From a checkpoint of a small CTC audio transcriber: 3.61M parameters, soap at rate 0.0038.
Rows from block 2 of a small CTC audio transcriber, named by matrix and row number. Rows with one number belong to one channel. Each number is 128 + 24 x the weight over its row's rms, rounded and kept within 0 to 255. All counts start at 0. Numbers have three digits each. After the name is the row's rms in percent of the matrix's.
After each channel's rows are labels from the 100 clips, of 14848, where the channel reaches its highest value: "strongest on" is what is common among them; "loudest" is the band of the loudest frequency at the time of the peak. Only what is clearly more common there than usual is listed. The data: read English sentences (LibriTTS-R). In brackets: how many of the 100.
# convs1: first pointwise conv (model.blocks.2.convs.1.weight, 288x192x1), inputs 96-191
# convs3: second pointwise conv (model.blocks.2.convs.3.weight, 288x288x1, transposed), outputs 96-191

convs1.140 106:130129105166131127105114147109115085142111164144144126116109137143138145097119142117093106135112162114117115119075128146154120159167124111133130120128152164128123105120140101149098147131134146087111131136138126119122094142128130139154191139185178124099112104151157145129148141174174165138
convs3.140 101:177159110101112102148160139162100133141138119129142106133090141161098145093132125112180110100094095105185107144111128151100147169139109119119101110112082083155069125113122176121105106141123080108110141149101131126153115101122165120133161131116127124121105160129118116126147115097123144109
strongest on: voice: female (97)
loudest: 500 to 1000 Hz (59)

convs1.183 101:153120097083090129110097096116107189139141086113152160160114133097154137132173137132129158112093132100103136118126118108187139138130127131124136110156095118089120115141134113097166114123072096073115136088135138119124115114152139131140152132127117118157139136135108160119120110116111144158
convs3.183 106:128102162134109143139061159135161111105131181116105105136132141151126154110175113105160114159150131169126112128151066143108098098124134130161107140161105105115116098124098112138152136115166135133136128081123128133128110104099127122140112152167129139136137151104108099113143168105127113129
strongest on: voice: male (90)
loudest: 500 to 1000 Hz (34)

convs1.116 094:141067144128143116148131142155162114115166153132146142142146120090109148133150110164120100140159073095173153138132108102126098113129155123107126132127126106112094146132138129179146096158129118150136184143111151103125118127146171147097125117140113109165101126116136130100115103126131111104
convs3.116 100:099126091138146133110097120099129096123144137117091119117109127088115108110169127113180137162113123102130143154112134126072106113143146127104079111129124127122104123096102125124153121096097089109103124103164121131139105123106169147164110161100103124105084140093124093159102102161129132128
strongest on: voice: male (83)
loudest: 2000 to 4000 Hz (37)

convs1.119 099:148098094109148141112122138144136142169124178096141104070151120205132149113115132110150174141105120177169151112162112139146107121126112137175140109096173146149103121119123121152123132124139097123150108146107101161140121120093108126156102158160163129185156139127114111136088092140085127114
convs3.119 099:124165141142129114105189133103118127156108154150160164122127135149110098133134137087119133120102068130104189119155088121127110126173130149101118175150123115097118162115108133150121121133129133120124116115135125170159120134154138118130127149124115086130120137133119129127131124156138115146
strongest on: voice: female (81)
loudest: 4000 to 8000 Hz (74)

convs1.59 094:131132138108128127116106102158130155184138078076125125130135113139123123145160133148144089123123109117153105128103120135138109118104121125131130134165135112144178137130107125146136160133144158145137153144162154083120111149120130110114129126146085100118123120129186110134120114141119103167
convs3.59 101:083108111116121132127133121140131097118139136134099127110125138106131143100167110111101120125084111087133115122097141147122130172123106130137146114156130133094125124081141141121132137083149137110095101101089101135101095159089113163091138112111084125075149115117109094107102089080096128129
strongest on: voice: male (76)
loudest: 500 to 1000 Hz (39)

convs1.46 101:161157092127125106084138149148150127132119119108125120158108141107097120139140134175153137150142139106131150156146094115128132129157136113093076107118121176112120076088131163078118064148116039129156160107117116100115127119123114118097122155148114096119108097113162171148158171116163164153
convs3.46 099:110116123142134104114112116138097145144156153162164092102117120108131189131140110087118159121154120150141140106142155110142105084090123113080142133133137125154154156132086114128121137130161127147114165126145165139145124103123125137140115124185155105106160075142130129117162099078146114109
strongest on: voice: male (86)
loudest: 250 to 500 Hz (37)

convs1.185 105:105132133163145139164088124141094131075140146134120119127151120107151152159099122145137146167107127166078142137145139094156107132141159146121134124146152084102153127098108112127110161175139096085135128122116116119092169119131137139135110123148123162147127137135152128186130110127158113105
convs3.185 100:108145132149114093097133128131123151162085122138151089145124139133128136125175110140133074121121193131102138166142107161152137125078119127114158120113129109122147151093139098134106127111115151107121125148138159142161106116148120096136114135130077097118111118131113164184134120124129159082
strongest on: voice: female (93)
loudest: 4000 to 8000 Hz (32)

convs1.81 099:112178076132097123122176140142123152136126096134142152153151142158098122118156073143102114096122085147141093119154150145117137108119142088152100131116109100127147129122078146126142138147132098132124123083120130166115118169143059076120168135093145108096119132116106125161093147084111096137
convs3.81 096:117153137140135110177128147127147134134118124147139093120147156148124145092134135150152143164129120125116129126110159143129120107131135190118110177152111102107139105120147124108135103113122048115147103118148141145145093105091106153139186114135142122153144099144178121084171136129074127108
strongest on: voice: female (95)
loudest: 250 to 500 Hz (48); 500 to 1000 Hz (25)

convs1.84 099:146123136115107134157139077099132171136101167139127115149139122125111111109107083166162147115184128171149166123135110147133114141108142155118145119131151114130112095121108105090137127167090185138083191121148140152094139173138109084125168137098091126110088164133100129100107122153133124093
convs3.84 102:132164120160102131107131098129119079113135097134150144175138133132148063162143126121133138133137085179111128159114140086116158125099103113149125092112137122097131151149116110164129106112143141148133115112167147136129116065107135122132166075117145147115133138116109114160102165115097174146
strongest on: voice: male (85)
loudest: 250 to 500 Hz (31)

convs1.194 107:143125092080111143126140129115118104118115119148103093146164154100138099166117163153105147137141148113094136115151166075164109116115153157140121144129148096129082144129141138088159100124151122118114136110151162146137137130119125135128126132116114154103111098133149127154097122147149128118
convs3.194 103:127112099093122142147097147140077126130089178114121139117142139142157143110102089117159065134159143120135159110148100123111120103082124107156127173150096144123132121104164122094179118164104121163124100133146161113153098155131088182093150126136160095118157115120158110203149112135142117096
strongest on: voice: male (78)
loudest: 250 to 500 Hz (32)

convs1.204 101:086077127126099103109165149087108145130095138165105149144165108179134153134137178113104146156149107064123130115115094125099124155152133114122120124084124075085091101118146113078172133090129152139129159134133142093103128093137141138154155108085135151125106135145122117122153143114146145086
convs3.204 102:122127119101110109104162099106092163113111116136128146077101132109142081099123124117113125140091122078119132113133074100113122096139142082141154145149148125168086164132119125128104130132126108161110099111175094124096122105150149090126141102117137171133104093131119150176120126120126179130
strongest on: voice: male (80)
loudest: 500 to 1000 Hz (25)

convs1.66 107:143136126147129115130119100162098116145151167094146117105117140135129140138135153123099101105143150101116147142128113103128109125105106122135081152159147147125164112097156123126135158120100175157132142095155097120178141186142094135177126107137117143110102159119118132106135138190144135144
convs3.66 108:179108143102122094139109125128157104177139114180110171129127120092137087103128124141142164117144148083113171114136119139147147151081094139151143129143108139154148115155129103109107139100126098127123163138120137109155088113110134120145154105132103124132086145141119082131109139122119115146
strongest on: voice: male (77)
loudest: 4000 to 8000 Hz (51)

convs1.215 100:123154095116167115104092128123126163142151069130126152106153153123112148184115131169150159124160141117137138106112199151085152103118089137137150125148120104155111139118098129117108173160136125126127132097118047137080081156122109104101116155120127133142117141060141131183136125106154131089
convs3.215 096:177138073101145147144160131118114148173102140103108149120118117112156136153142108120135140101109093091185128146197116139102167163184113142141136134162151110127095116101160104152142143077123120138131136118119139156097122136121163140137126147131113112089119142127114092097171123102119070145
strongest on: voice: female (82)
loudest: 250 to 500 Hz (46)

convs1.283 098:113151149183150101093117115167124147148067129113117161119112104144178127099156135155202116105107117105110140169136115078125133137137127123136197085098139141141135157129144137114145105114120147101092124130114155116143134114125147159143163134152136121150086118115135136095090122138138167129
convs3.283 095:120173077107158119132125115110117151133112138118119126123150119142164110145119175161135148111133092126137138135138108103138140153154122133158098170163135167147104134139159111168102134109117141121103157153109107108091079136139102126165125129156161127154160131172142111141179138127153120065
strongest on: voice: female (98)
loudest: 500 to 1000 Hz (52)

convs1.239 104:099135071116122169078155144144142154116142116156162109113113126104135147078105159139099119137117110158145141113068127072100111110149140160119126142091124121075146149129127167104130103067135158129121121120111105118155132135134148144073121125099145114097149121140138128119113113144144166114
convs3.239 099:141174132131125146085133109099155094135137076122111125184126132145127118077156139119108146113121143110140143193116142171163128187136142063103104137141129179143176145155098100097115104122106162125094131120162117096168125145138100092152144144100139153099175137117141128156106156120115121137
strongest on: voice: female (92)
loudest: 4000 to 8000 Hz (25)

convs1.37 096:145107161133125113163116126099123169133115122115166099126135170115084110145098140106135104121134143135123129122142146097113131183131122098160132160127117167106131097117184169149093138084178116134099153136127159127156151138118136084145129120119112132117143153144098123098127140122146087128
convs3.37 097:114144117126117154124162108111079128161135140119140114108107080162161175119108119088130148136079098111130142139224107146155144119101159132120101117092143128135167102083164117132107147111113144088113125143090129109074134111172117150132121093093104107106114097111128134107118153111138114102
strongest on: voice: female (82)
loudest: 1000 to 2000 Hz (26)

convs1.2 108:108119112138110102133074166126152137136124146119099125156140125138134145131135116106143117158145159149121146095140150148149143147148129121101156118144154123152113119120148121107121169179158082108128086130149116142092180137155097135138141143093137189117123127142118137146110112080116151092
convs3.2 102:148139142146148126151138120084135174102162078121110062152100115124113114141121110147111132109104136171142159137167123163124120062111129118120135128151127174127108138154134125126113122116173085145121160123090129138095146182165101130143111139122162149094130123169114122094147143164125111131
strongest on: voice: male (75)
loudest: 500 to 1000 Hz (35)

convs1.237 103:100124103148086151163130133114131133094095150135085150097127096162125131158090111159122146141146125089097110162142126101088106127153110157100126096173102148131146115152084174129152125124116116161169135135126111101118091082124158125093108124116109117121110167090135113164134153166129153137
convs3.237 104:174151133136149105114124112136127133148127109153117125140097142101120108119090116144153144132135142126134104117174117133077131165111129136163118136134102119152103173096099094099160113139132128114143136152149134144153149133110125100110126140102094135182101143107121099135148147112138123143
strongest on: voice: female (83)
loudest: 4000 to 8000 Hz (31)

convs1.9 103:162138131168076147124113117111139115108133133114168150125164103103109153113111139095150084131152134127136139159131145139112150125078098135134109122128152130092144132096116138086141134186151133144122111125074147107097113120137138132126125150153124128116092130086121141077093131143145121158
convs3.9 104:106195094081094089100143143171124129111162136122130165121160146109129090108127142122108116177121171140124135093152056162143128147123098132179091098107125155114119166156099123099132112082138133138122124111107154084136109145133128088189132136136109134102121143111118119098106102094132143121
strongest on: voice: female (87)
loudest: 250 to 500 Hz (42)

convs1.16 092:154133134105122134109137114094119147103157123162151124159096141115121123099163148136109162178145129116119153104151154151111109123101085106126132104072172146077135137078127110106110141115127114144098095138144112133150173110153153130136112173094124139108110159109179125138128163095095157159
convs3.16 094:110086110110138148126092109164135109158143145146177099158170140163126080126137137129160143133152157139082102143157142134162174125135164138190110145166176140122139146196119155095149146145114103185114149166134126097136153118160111121096138145140127130127161159108158102165144120125150132123
strongest on: voice: female (87)
loudest: 250 to 500 Hz (44)

convs1.58 096:107133127133175161176158167123155133187131125123166144150180055141126119138160165143138125114141130151146154104117121146145166120145122159135154106083104106161117106130122109143138069099103127114101096097111109152099148108118145119153168137112116128171099167152123125140133128133184103103
convs3.58 097:111106139148124159114119128113124115089135149095116086132143098111116136148140135149133076160148160117107179105114078118142135112098139101153116150125126105148152122140148096143130118106130084128144114110130099102112111130138167154119137123163152159125077162121156167109151147132160136101
strongest on: voice: male (95)
loudest: 250 to 500 Hz (55)

convs1.222 102:110164127101090146118116089121169131123103086133154093082148139131111108111094121140093109119098168124124155157112123135138144111156142142148129085128082131078087112175099136103145120129121144112122158112091125152113138113105106116132128134128137149165128106162140107127126173123154103105
convs3.222 098:121157166127124146139135127134177166111138118119087150114170140141148073092132155078111119118091170106126127113135132171091164133140120131099133141084142117125107123101094152125133109137135139133196094130119138089099148108126161116132064081150118165125138134100120110148111136174109147163
strongest on: voice: female (86); the word "with" (28)
loudest: 250 to 500 Hz (31)

convs1.254 099:154144126128131127110107150108191200143124114118137136157121100159180118154095092142095119135076103091138125144072121092116107148105106137139134089047130139125122115128125114130122123113102098134091140120114137115156141100131127146081112126126110140148102112150147142095154155110121079137
convs3.254 098:126101120146113126114104173153119125103120141144156149085152125108172121131119147148158155107138122112151081123107124126116133143153110141144101184155166147133109121113137098120124138115064117152123116157089147130166069130128120112094120145162119153115125119107119140113155118119142110131
strongest on: voice: female (83)
loudest: 4000 to 8000 Hz (30)

convs1.31 096:130144107149112141128200141161131140121138146124138175107128132149149142106118107144125095130137160147120091115115115127174127154123158104175152155134154143137160150120109080120124111147162151121127094110131081086122086094141156170157097110133160101102152127125072102116110143147159151104
convs3.31 090:116162149127112185102164140162143157150113118104144177110099147122088118119136136115135113165109124098134116137121156104160084111107104116121194103105140095135137116102120118094131112133134140154135124132117143137143159094115126113150103106106126128126143076124126127113156122141083133146
strongest on: voice: female (84)
loudest: 2000 to 4000 Hz (41)

convs1.137 100:135102152150139122138138151124137118139159104151129145132104139125143091139108092113143129158107124194127102147133119106147109140111086100156141151148138178093132148138129111150102119129122138140119100110098081140099161144105154128146137117115145111109140122105107104098123126152132149151
convs3.137 095:101125112167135106142173169155141148170105114125113096125063170114117139148127140143104109113146148162109141138128121105095140106132141117101133112157151150129148091108127120123130151136127132107122177179108128103160129110122140138120178165168106157135115115214147097097117111111121126106
strongest on: voice: male (73)
loudest: 2000 to 4000 Hz (46)

convs1.68 094:122085136069126138130107139108101123134146152137151136086172101112101134147122166121086096117135099122153148119130142110101126156092169175124110133100170129110118103139121109132131122109132135084157146139073132102138151128152122109116142110107112129157145096111124146138144125176141106121
convs3.68 100:128119110128116093112135114158151135105088153141115142131117132121130122164164172174148133130151146151106114156164164189166154171154145115135140139133108157118139093126126138152108138138106156118123132159124110148157158119152145160126123181098200157135136141143111101107128167108169096135
strongest on: voice: female (85)
loudest: 4000 to 8000 Hz (62)

convs1.7 096:108098148161109122086140159104137127157104167105100131161126154118091114177136136135107148077121109114169131147123133104106127152138143154107185153135149098131123121151134156109120115117110117136137143081136099132166132136119127135108107167121173162085133121119136156138108164163082138166
convs3.7 097:136109127109157152112164144110130127124193163103093108096116167092144155133131104126128130089203135148112154119107129124171123150147141135115127141122117148128138168116170101103117111139102117142126115104146113141141111113086135082120159116200160143104077142114124107102094136137184131130
strongest on: the word "not" (31)
loudest: 500 to 1000 Hz (48)