Rows from block 6, named by matrix and row number. Rows with one number belong to one channel. Each number is 128 + 32 x the weight over the matrix's rms, rounded and kept within 0 to 255. All counts start at 0. Numbers have three digits each.
# convs1: first pointwise conv (model.blocks.6.convs.1.weight, 432x432x1), inputs 0-143
# convs3: second pointwise conv (model.blocks.6.convs.3.weight, 432x432x1, transposed), outputs 0-143
convs1.289:103117082107104136190143145115087154132166140134114156066141090075144106123192118069149078138215087151138093090124116098147083134144138115092094186139077077093140075124132148123147121104121130105143125088123104193126144087116174103103139113135143152109108142106112156138100105160138134118164148133112098134103145128088169115156086186142113136128169127090126095109144125085165099195139122108095138120144125154163168195095132138052115
convs3.289:140151125119100093136184166157082111089167164173134108145094107098089176084185147046146133092112127118122160156138168163085142134149165135099144161100151102144092160122107131154142097106148094150126161144117120114104109128112154182070121144170175182156197123149070094116160094122122108098121092151063127118080146154088102105104110115119177099094117103153155076131106113149099147163136092090135128102157119125132108102105131096164125
convs1.290:138113118154122115129151097138110105141149116167123198132141096115151108101131180113103119122155104076135135176144136155182059020114133137134134086122148113164137100105123166101093088148098153130116164126075128081088072143099136106165107131165134119093142142113110062156151158073040137051074177058135146109121079123113156182150129065136078102117171130126146120110063172100137191145220145138158137054171131142089121088117187115152166
convs3.290:107117127148139092146154149078162134145124085123091093212125109128151131118120150153112179099082159173092080087132130086108173078119089157143137095085085110135058105101105144109087121139118145070107138119167104125117113094086134114143149118188129068124129138127118173123176132088139161086126122125055116113124101137109105120137137136096136156131096160080133123090173168137115130125100126134109150097202122139143123057120128079098117
convs1.291:133136081148113151127138176191120113123077164117152102132123126137069119147074166135149117138100174126150101125136127191143171114122122101105131110182147134135175145121101090130099203126115134145132140132071149150098099121138099125079163122123136130147161118120134099130118127099148195098107143188089173158110189148191138127131152123179180159100139156139106123169092092110057157114100162195188120147124140137156086137163077157126188
convs3.291:105147113108143135148133133134142139079110069182174184117168116084083147117149138128174122127084125119107125108082122063127169121180111079169161074142124158129099132083137076107125096098152134073139093109123124161111128158106120114114131112127124136155101077153117141136172106200092118135163152106172116148140117111129116133108087087091154121086099138139124115159097130158083125099092200104070120125091144127134131146154121106168138
convs1.292:133137080153188187102126163090134156178126095125178105166120208138167129152143139125111144152100106153138089153114133148139160207098070120158106167106061131131115093153108103101121102133136147145067115118158112155081133112108141113093129101125039124192062160140151174109172109135130161097117142077153163133143138111122120121173220046103131125126169118126117083161163144153092193075037111117080134070140083137105136150182089103133184
convs3.292:122108134119054123116108115113131126107092115075157163155171102165079105153117136148084127087151105111136156161094118098089123086170121152099099133089111151122065143116159101087124047106096129105085087128121100099115143115129138106119139095150083222157160188139169191181190138147182119159131115140144100133142113132048149197075201108136112148138105174093129056131063110148071102197118131114109110087133150106126139125172149142147117
convs1.293:123148114141101140124137152119077135165104110144124097102152151148127120105162129089129129135139134170113094124223074121133217173155102121111136130135109144115097122075203117129149161149157133141099124135112141169141102107112098083138118112095135146154099116084055165127146120152138103121179075114127136142150086068197093142147113129112086121163130122107066137062110131154097095172143054158135080139074163139104125151170117108101117
convs3.293:115165125113135132090143159129160099153130191081124170111122121114119173126108070124116120141153163101192099127137136104131095158092096115085126173086085140124125155128097105161091111119083101143133138093154061124095152150127132135145112200159079095162118091122127148160117136092145105162134118101098088147165131116084116092103121092123132164153099166151094089157125146120145155141091105163160164135152119134208122155118130138116109
convs1.294:144172120091140135129136107140169133132113169103132182082125176110134152121132137109158142135106167161121136109116125158145122122173155135106116134194185112195148118123158174163137094160155074137096124105100198105096100111125140077099147130152144135065155115134123140086134064140130142056155146095113128154147116117250055096199143171180146155129105064137106103053074132139149145149159095179131103131127048129118177155153088136126131
convs3.294:098150082158115085163106147200092182089126161071184077204164121130196202139098143144177133149133139126118144126140146160135191121075095172180174123150091180135092071073154089064102110090180123149136086123123130172134121134105142129128130077101147138138098152187175067130104122115133109114178116093131163158201146160181120168125118142168168094127075119169170172130108138100153171144158147160104098135192091122133148138134168123104137
convs1.295:108170172090098144119159127143128141092142143109114073164127122141156124171117095107142133136108125111106108178196170158132079148173140133143133076125149130093103130163128146153127137145182133122166160147171103175172128100091126119141108124114129138147122123141113174120069200102136163192060121166100125128109122152078120092104102075064112144114099094107166181137135139168093142212129098118099145164104134120138130167163140072173081
convs3.295:133201088091144067098121125129161081072144085109157178121115103160084066174138111135098082151165118212114079134141071169168110119109106087138098149079137150114160112105125164098114136104142120112131123133142180099122146106101117160174126077133105094160132136148084156104145119137133144133105176124164163165088112152187161158164154162144155106101101117121054165080091189072118157106216147134143153088123185127147121114048117103120075
convs1.296:123016135056069129073139155194084136142167128100111076112142176120122123121095152111129101118135149090129161152094153062158073186108101101168129088130151094172113142165173116116095139139192098092137138174124148164157162148140123074135115148097189138066181158126153153134135197149120204147076164113053149130127137084112177118114145131081123152067123174122078142096108108164148139160125111111179109111165131148165120132124136107122085
convs3.296:149168156115097131171126139148149096150151047076115095117123178188095100164158142124112138104204108157124174086137208129108105198093153116129174125153079175137178148177156198117085149088074113177152152137136190118133152116133128093176138173073147104173077122147128187127132119138108082126087120092163093103123123130075067153115130127142095133147131162179144135163142122068162103143173129101155038079094159090133129104115106178113064
convs1.297:086139129202135181122097129093136126122141142118145160120089136139177090094102110166167102132144125147121136111148111131158155147090171122149123083141105119154072090134143101138131102109088099085110108156143048107174122206200187129143083207138137140095173105139111174113141149101175147127203181109145111122106093138123108140126083194124158135127161142099123194143092124091135191175103101137112174183149131162131071106128118105147129
convs3.297:164154084115115125116118153131131102118151132099124102056138167153110129155100157089120118097137133063155066109116094161094206095124111139145118132120136168122136182161111101154141165179139152073124161193132121170184158138183145156185111100092117147147088179168113154187148159133118086060142133188122148114126125142140128079121122164129144127176110132125166141120151131169185160109109153151080133112211084151088140083076114108168099
convs1.298:153135126113057125165138148144129170152117141094145163144152158139122156110083152102148081130107037150183179160144138182160095122143114099139119080098133160129076135079073098119142127105129127102160093106173110136145132139114044103155154153178152138096115137133150121108135131136131129124139075078137081138204073131135070175189194111127156110170109118133137074112125116153144122147047134141084149111083201123120118081057168100082157
convs3.298:059141109124171181185144119199147096151082113149088110095093112144142159102075077129099188125122186051127102170141136147120155135138086109145117100054121089142171111184114118135073101096135105186154152132174119127134174070080085189179132146146094060068166055089148106150089191107159117174093152132104075127111151152149109073156170120081139158101112092082096114119127124137105102128105106123116102129122127123202162158123147170116200
convs1.299:096107131114109137135143042176109147121140176120116124099161139152168155074150114164145136118106097115107085173169133106157126191161109138158158070130074089139129149147108126093081149121122128129117132074158160116147246108157179108132166094108177155112129150128141163152143119208133091083090114161104142122112097129117124139121138118053084067203165182115120155147078069107150083117108118087138090107142129172171105145102108103099101
convs3.299:105176142141092095146077126122078134179116178176164079115138125131156136123126127093088121116079120119115181144138112134126171109098188166139113106151134119120114100143127117168147138120206119100091120193105088153110111103187179166135162125158083153171147106142163181126139151080152084152140096155089102147144149122131170118162116093180129162114139100129075128096122122109154133109178151124141141074187115108141087088143148127073117
convs1.300:104046101138143095116147101097080157123087105145166074108153099099134150168114108113088177160103148111151141134128130112117094093136138122092061105126181119136161117147127180119158180101211128155126154111103131165137165103132131085157097153110115143041132117117143111119171076108121120112054159195173129037170120121140113122078186153150125155129123115162174163047162126153164172119106170073164145092118099145115099171169157111102097
convs3.300:096093072105152147104115105094116100121117205129090176147129117124109102131171178159115148124092160075117173165132158103110140103101126089144081135177148137146140145152100122202112145089150126076127145123189097144132118105133153176113124161089165142050135070182110174101136167117099149138144143123074106161114164157104136125116157093055202083153121126088116128098130177083168134155084081159111112168093133121135118146084123102116138
convs1.301:110111069158129130145164157125148152136141129125123087105154100119113135156094173133176099113175142163108178170158093155083113137124155140177084144140156112073147147158082141080114120134176158067228092127145060119067132136106095161082098142098166106140065134079126109090116133118142136114133163162098145121104107185125091157117051173111201119133145130145109101129069089112204167115140111155123118104134142153156109070120086196100132
convs3.301:148086160118155100132160176173132101089142133132170154155120090108136123095166153106122142087188169133129168085110074128107146138114126114088187111075135094077099097180145104154166140171157159057175113165116150170150105127085147170149143111144165065068099076081165110135137148141154173123130092147167117193184106080144119160144121167135167117096115116145150187127140152120149112115122104154098117189107114125166162100130077132138115
convs1.302:133142091119140147126027096161169089138131108109130102122148150179101144088127168128105133125167129184141103149166103140187134117144111118107079119107111118071110125133074135119123163103112142115127140106144166104115140091156152093161160124155189104105107147103159123106091139106141137090130104107112124090106089117199160106111099168130179085172157092155117119168169151126133119115164071134108147166175122146064075092135138150134140
convs3.302:117128121107128085108171169111097101113138114155086163123111066146078102199125127107195160122134111152163091146100171102092089070128096144061153139141154124088124129111133150167165167118146095122127093158130173161102117152068103135129129128102127174108173105138147123089122150177133102122119069109147100114135119084132097168106152149061150112107149132142114193128141125118147106107113099128150132095134128105089105190127123153061160
convs1.303:154147122143075140075163189057149155119136110173109065092186102174097108081173154169153190145173135114145095204117119123053128118127153110140137120132106126164116123148195175154125131191160114095117142133113110156136141166153165136123154186154083068068145120141090094184098164139147158143140104125133092139127110132150146178116127156080160167131131137130097076137097157105112170130137150160141051105160138134108104106186075133123096
convs3.303:166174138132124169142165144116138126038169156155108119180212222108144125158133119153166124152193125185123195085142134119134117109112138194119134153175121102119089078104101138143149179116165198122129036094130126135161150146172141146116094112157097169130137147125146121128155131210146107160153160129155128168137074102097124142059145152119164130140148135101125175170157117111114190118154134133113123156097091173066096122103167108158179
convs1.304:067121148115152138152067208172161110108131196121101139160168127071090121125189131145133141160147130108113102118081116193107089152184141171042165121102115106117228099133122141091141137148102121171114119133176089156166101158164148109161155120170159134107158134171115103141106064095155153140068154150097135127156097102119189116161132068162089180133115166083163157110134149140153120107085110127077119088146122110202069081043178096148169
convs3.304:149176091138105149190139103137125113146096134095166074088196129206146084113116130202083144131109133173084109136126127142112165129129148121084116185194127115189150179156138121180130122144176175127136143122147111181146134139162103126159172135093125150166106145129154152138203182129155131079136118097134108129135105120174185130156146143113141160152165076112167082106117106121073154103099146161124148116125072153159085152096165117123139
convs1.305:139097150136136121084093162171128166127126158132136129093120120129126130187162093096103139142107142150136144144204100121103150142151117118166155102191126125051142220134107083126073117134098117193101174125150118154195130144082064091093127161063144087169153085097131147085139169149142189135113113132108126052083120161076116138146084114149155096108166101139156064106103131133153095124149184082147137128135129104163062167100131132150118
convs3.305:118122156049052166104101105168176163114148116100138144105085125137126112129171091130159137168082028113088115094104088111119102158097158164076193104115097130101135112102151093120085154145093108198161141171121144115160108135098122130075092112108124100118124107130182104182124138140121125184131122106161163041139095100139095090144126158161137193088191099055096053141143145060098148123117039101161144134094113138101184117107156138126081
convs1.306:138072136162151164148167117142097129136139134129081128161072127144135142154085155119151159121160165134184125163092101146127168028146131131116157167126108185135111173139131176147162065127153178079121131129079100073104086155148143083106148144149136137095108106077089118087180159139115119130184132164154066099135074156152137155171101126118125177148117125098136124131155095114136044146083159105130179151163115130127148161110144129151185
convs3.306:115163094127153186130167171117125129137059181107118114157102139105072098148104140104132126121139094129105151114158126082076119147124116060134160127150037081171136096149143148159182105064131114120108148189173207086139097094180151097095131120081144121171145061150158110061119146123156074135185182089135124137137136166112126141089093106144131166159086170127085131129136109098186070141069113155090075128133077130127111069152162109111114
convs1.307:117137145148165144165153113140075163164151138063115158115162145144115140081153141163159097167083183141119123116146103132179125116145116163160157094127182118085071144119149178148093108151084174116094146088120162199189147117169128146087091117139111096157164148128135142162170147115120128122135160153110173166156111085100102169100136143157163143195132157178144177059172156135155099137106109102120157144124132088162163101128076090113176
convs3.307:119126170107120152111067119133185183150133103121110150171089208169122173119090187126184092169143148159136092127109123150154168114081137124112140108117129081130131115186158139101142161142127161150123081140181108127153107093133159160087119112097097130094092085178136116141168090151117120193150157063157113115138142173139068075066132126091170126148158106116121111122116188113078138134121095094089153172166070086118077147128098122162134
convs1.308:123115166134174163177122131112175171046149132176133180153079073118209161124107138157130154160150157111143147086181092144083079100150108152085109163131161094180116062100146141129105147142109083166164123152088106085111140131078106138133117075111190167142101152115153168144167133144131115117103118142092112120089148089150129130178158089145140065082157178145114089150138123132107112155160145146101099137173158184054101111147069180092168
convs3.308:105150095102121108191096090182125069144069124079134082092179100162168126093136122142105110162206182097120076159105127177190122111128104142116089149148158109144076142169068200117153127209130176103158062094183172092142149112136132094077110060085125097135120156084093129129100133112114126129123090166161127163118115168112150139066145136133173102130111101094078136118112176070175088096146075153129171098156129200123051091126174124146087
convs1.309:090130152140083128110059136158108168178125101160054125099134123137121130155098112135086106125133155187180131127151143125136084129111140117109108075101099096158158187146163148102126089124140079099134125118144109141128124124150122090118100147086118101100155097174114111075176136142173161110164175152062123169142153142104120173156164071135138120136113089132142118070066112129157118064076117147157111100104118139162148180216143170109179
convs3.309:159068189162125132142120138077104054122151145186102161168099134116226143099100100059121078164101158112131135167130126090129167120083148139176146138127134098146132088104153101150162146139089183087146174048148151154162169137088115122162191142127142129076136203138178092194136190120145155151131153121148080108116174185083193112167104108133109142137054078100122171102112205081084114121137122099111149111111115170042157114106095125069124
convs1.310:026156067185150146099161118131109179047118094157121153137153164127088109083161074072144140083045112200128184201133059145077091103097141119177142057138130104161091087116154088082146142142131119183105128112161126130196140141133107074133120178120123084151083134102142113142128117152128091080183132126120118133096105106105124051154127103147187150180086117167146112112062140177142161142139091142143122080145181128124165138135131090139098
convs3.310:137107046122098117120161141136169135128069171140095156101145090079120146177136208101120176159115165091142143187070086131110072118102116179128088105102144087106143101100142152100128168140107102119160086196135149165144133168150100115104128155169191125095167135129145106097196142212133210115118130136207143182123114128113162074097101128057133144158146097082104157133185171118143182116149074140095123142149197076119168115195093109147101
convs1.311:116079153189163139137110131158083091186130143141141181125152151113149077115180127114133098062101190064136161142161092123153149102152129104151136094129112140134146140128079144175128120088147158118110148097149124163123096153163170131182126135095114194103109144103097092188127123109050183108116112097066200111164056125134129118102196132140129109150115086115122148147150112065132114131140160113156097128105134133109100147156109141160137
convs3.311:112119143160128149126106168110133162073119110146166130110135139131095100166075122112120110097197165084122146171125153159123145159103119172132140115099153122133108175139112111185174139158073142135151127109097118135131140118191107179102073056106122152126102149120164109138135135112106074153157120099133132146101135149159128137112130126154120139088198113151170172203125119153116109135122159098165072111123086165171131109085155083093110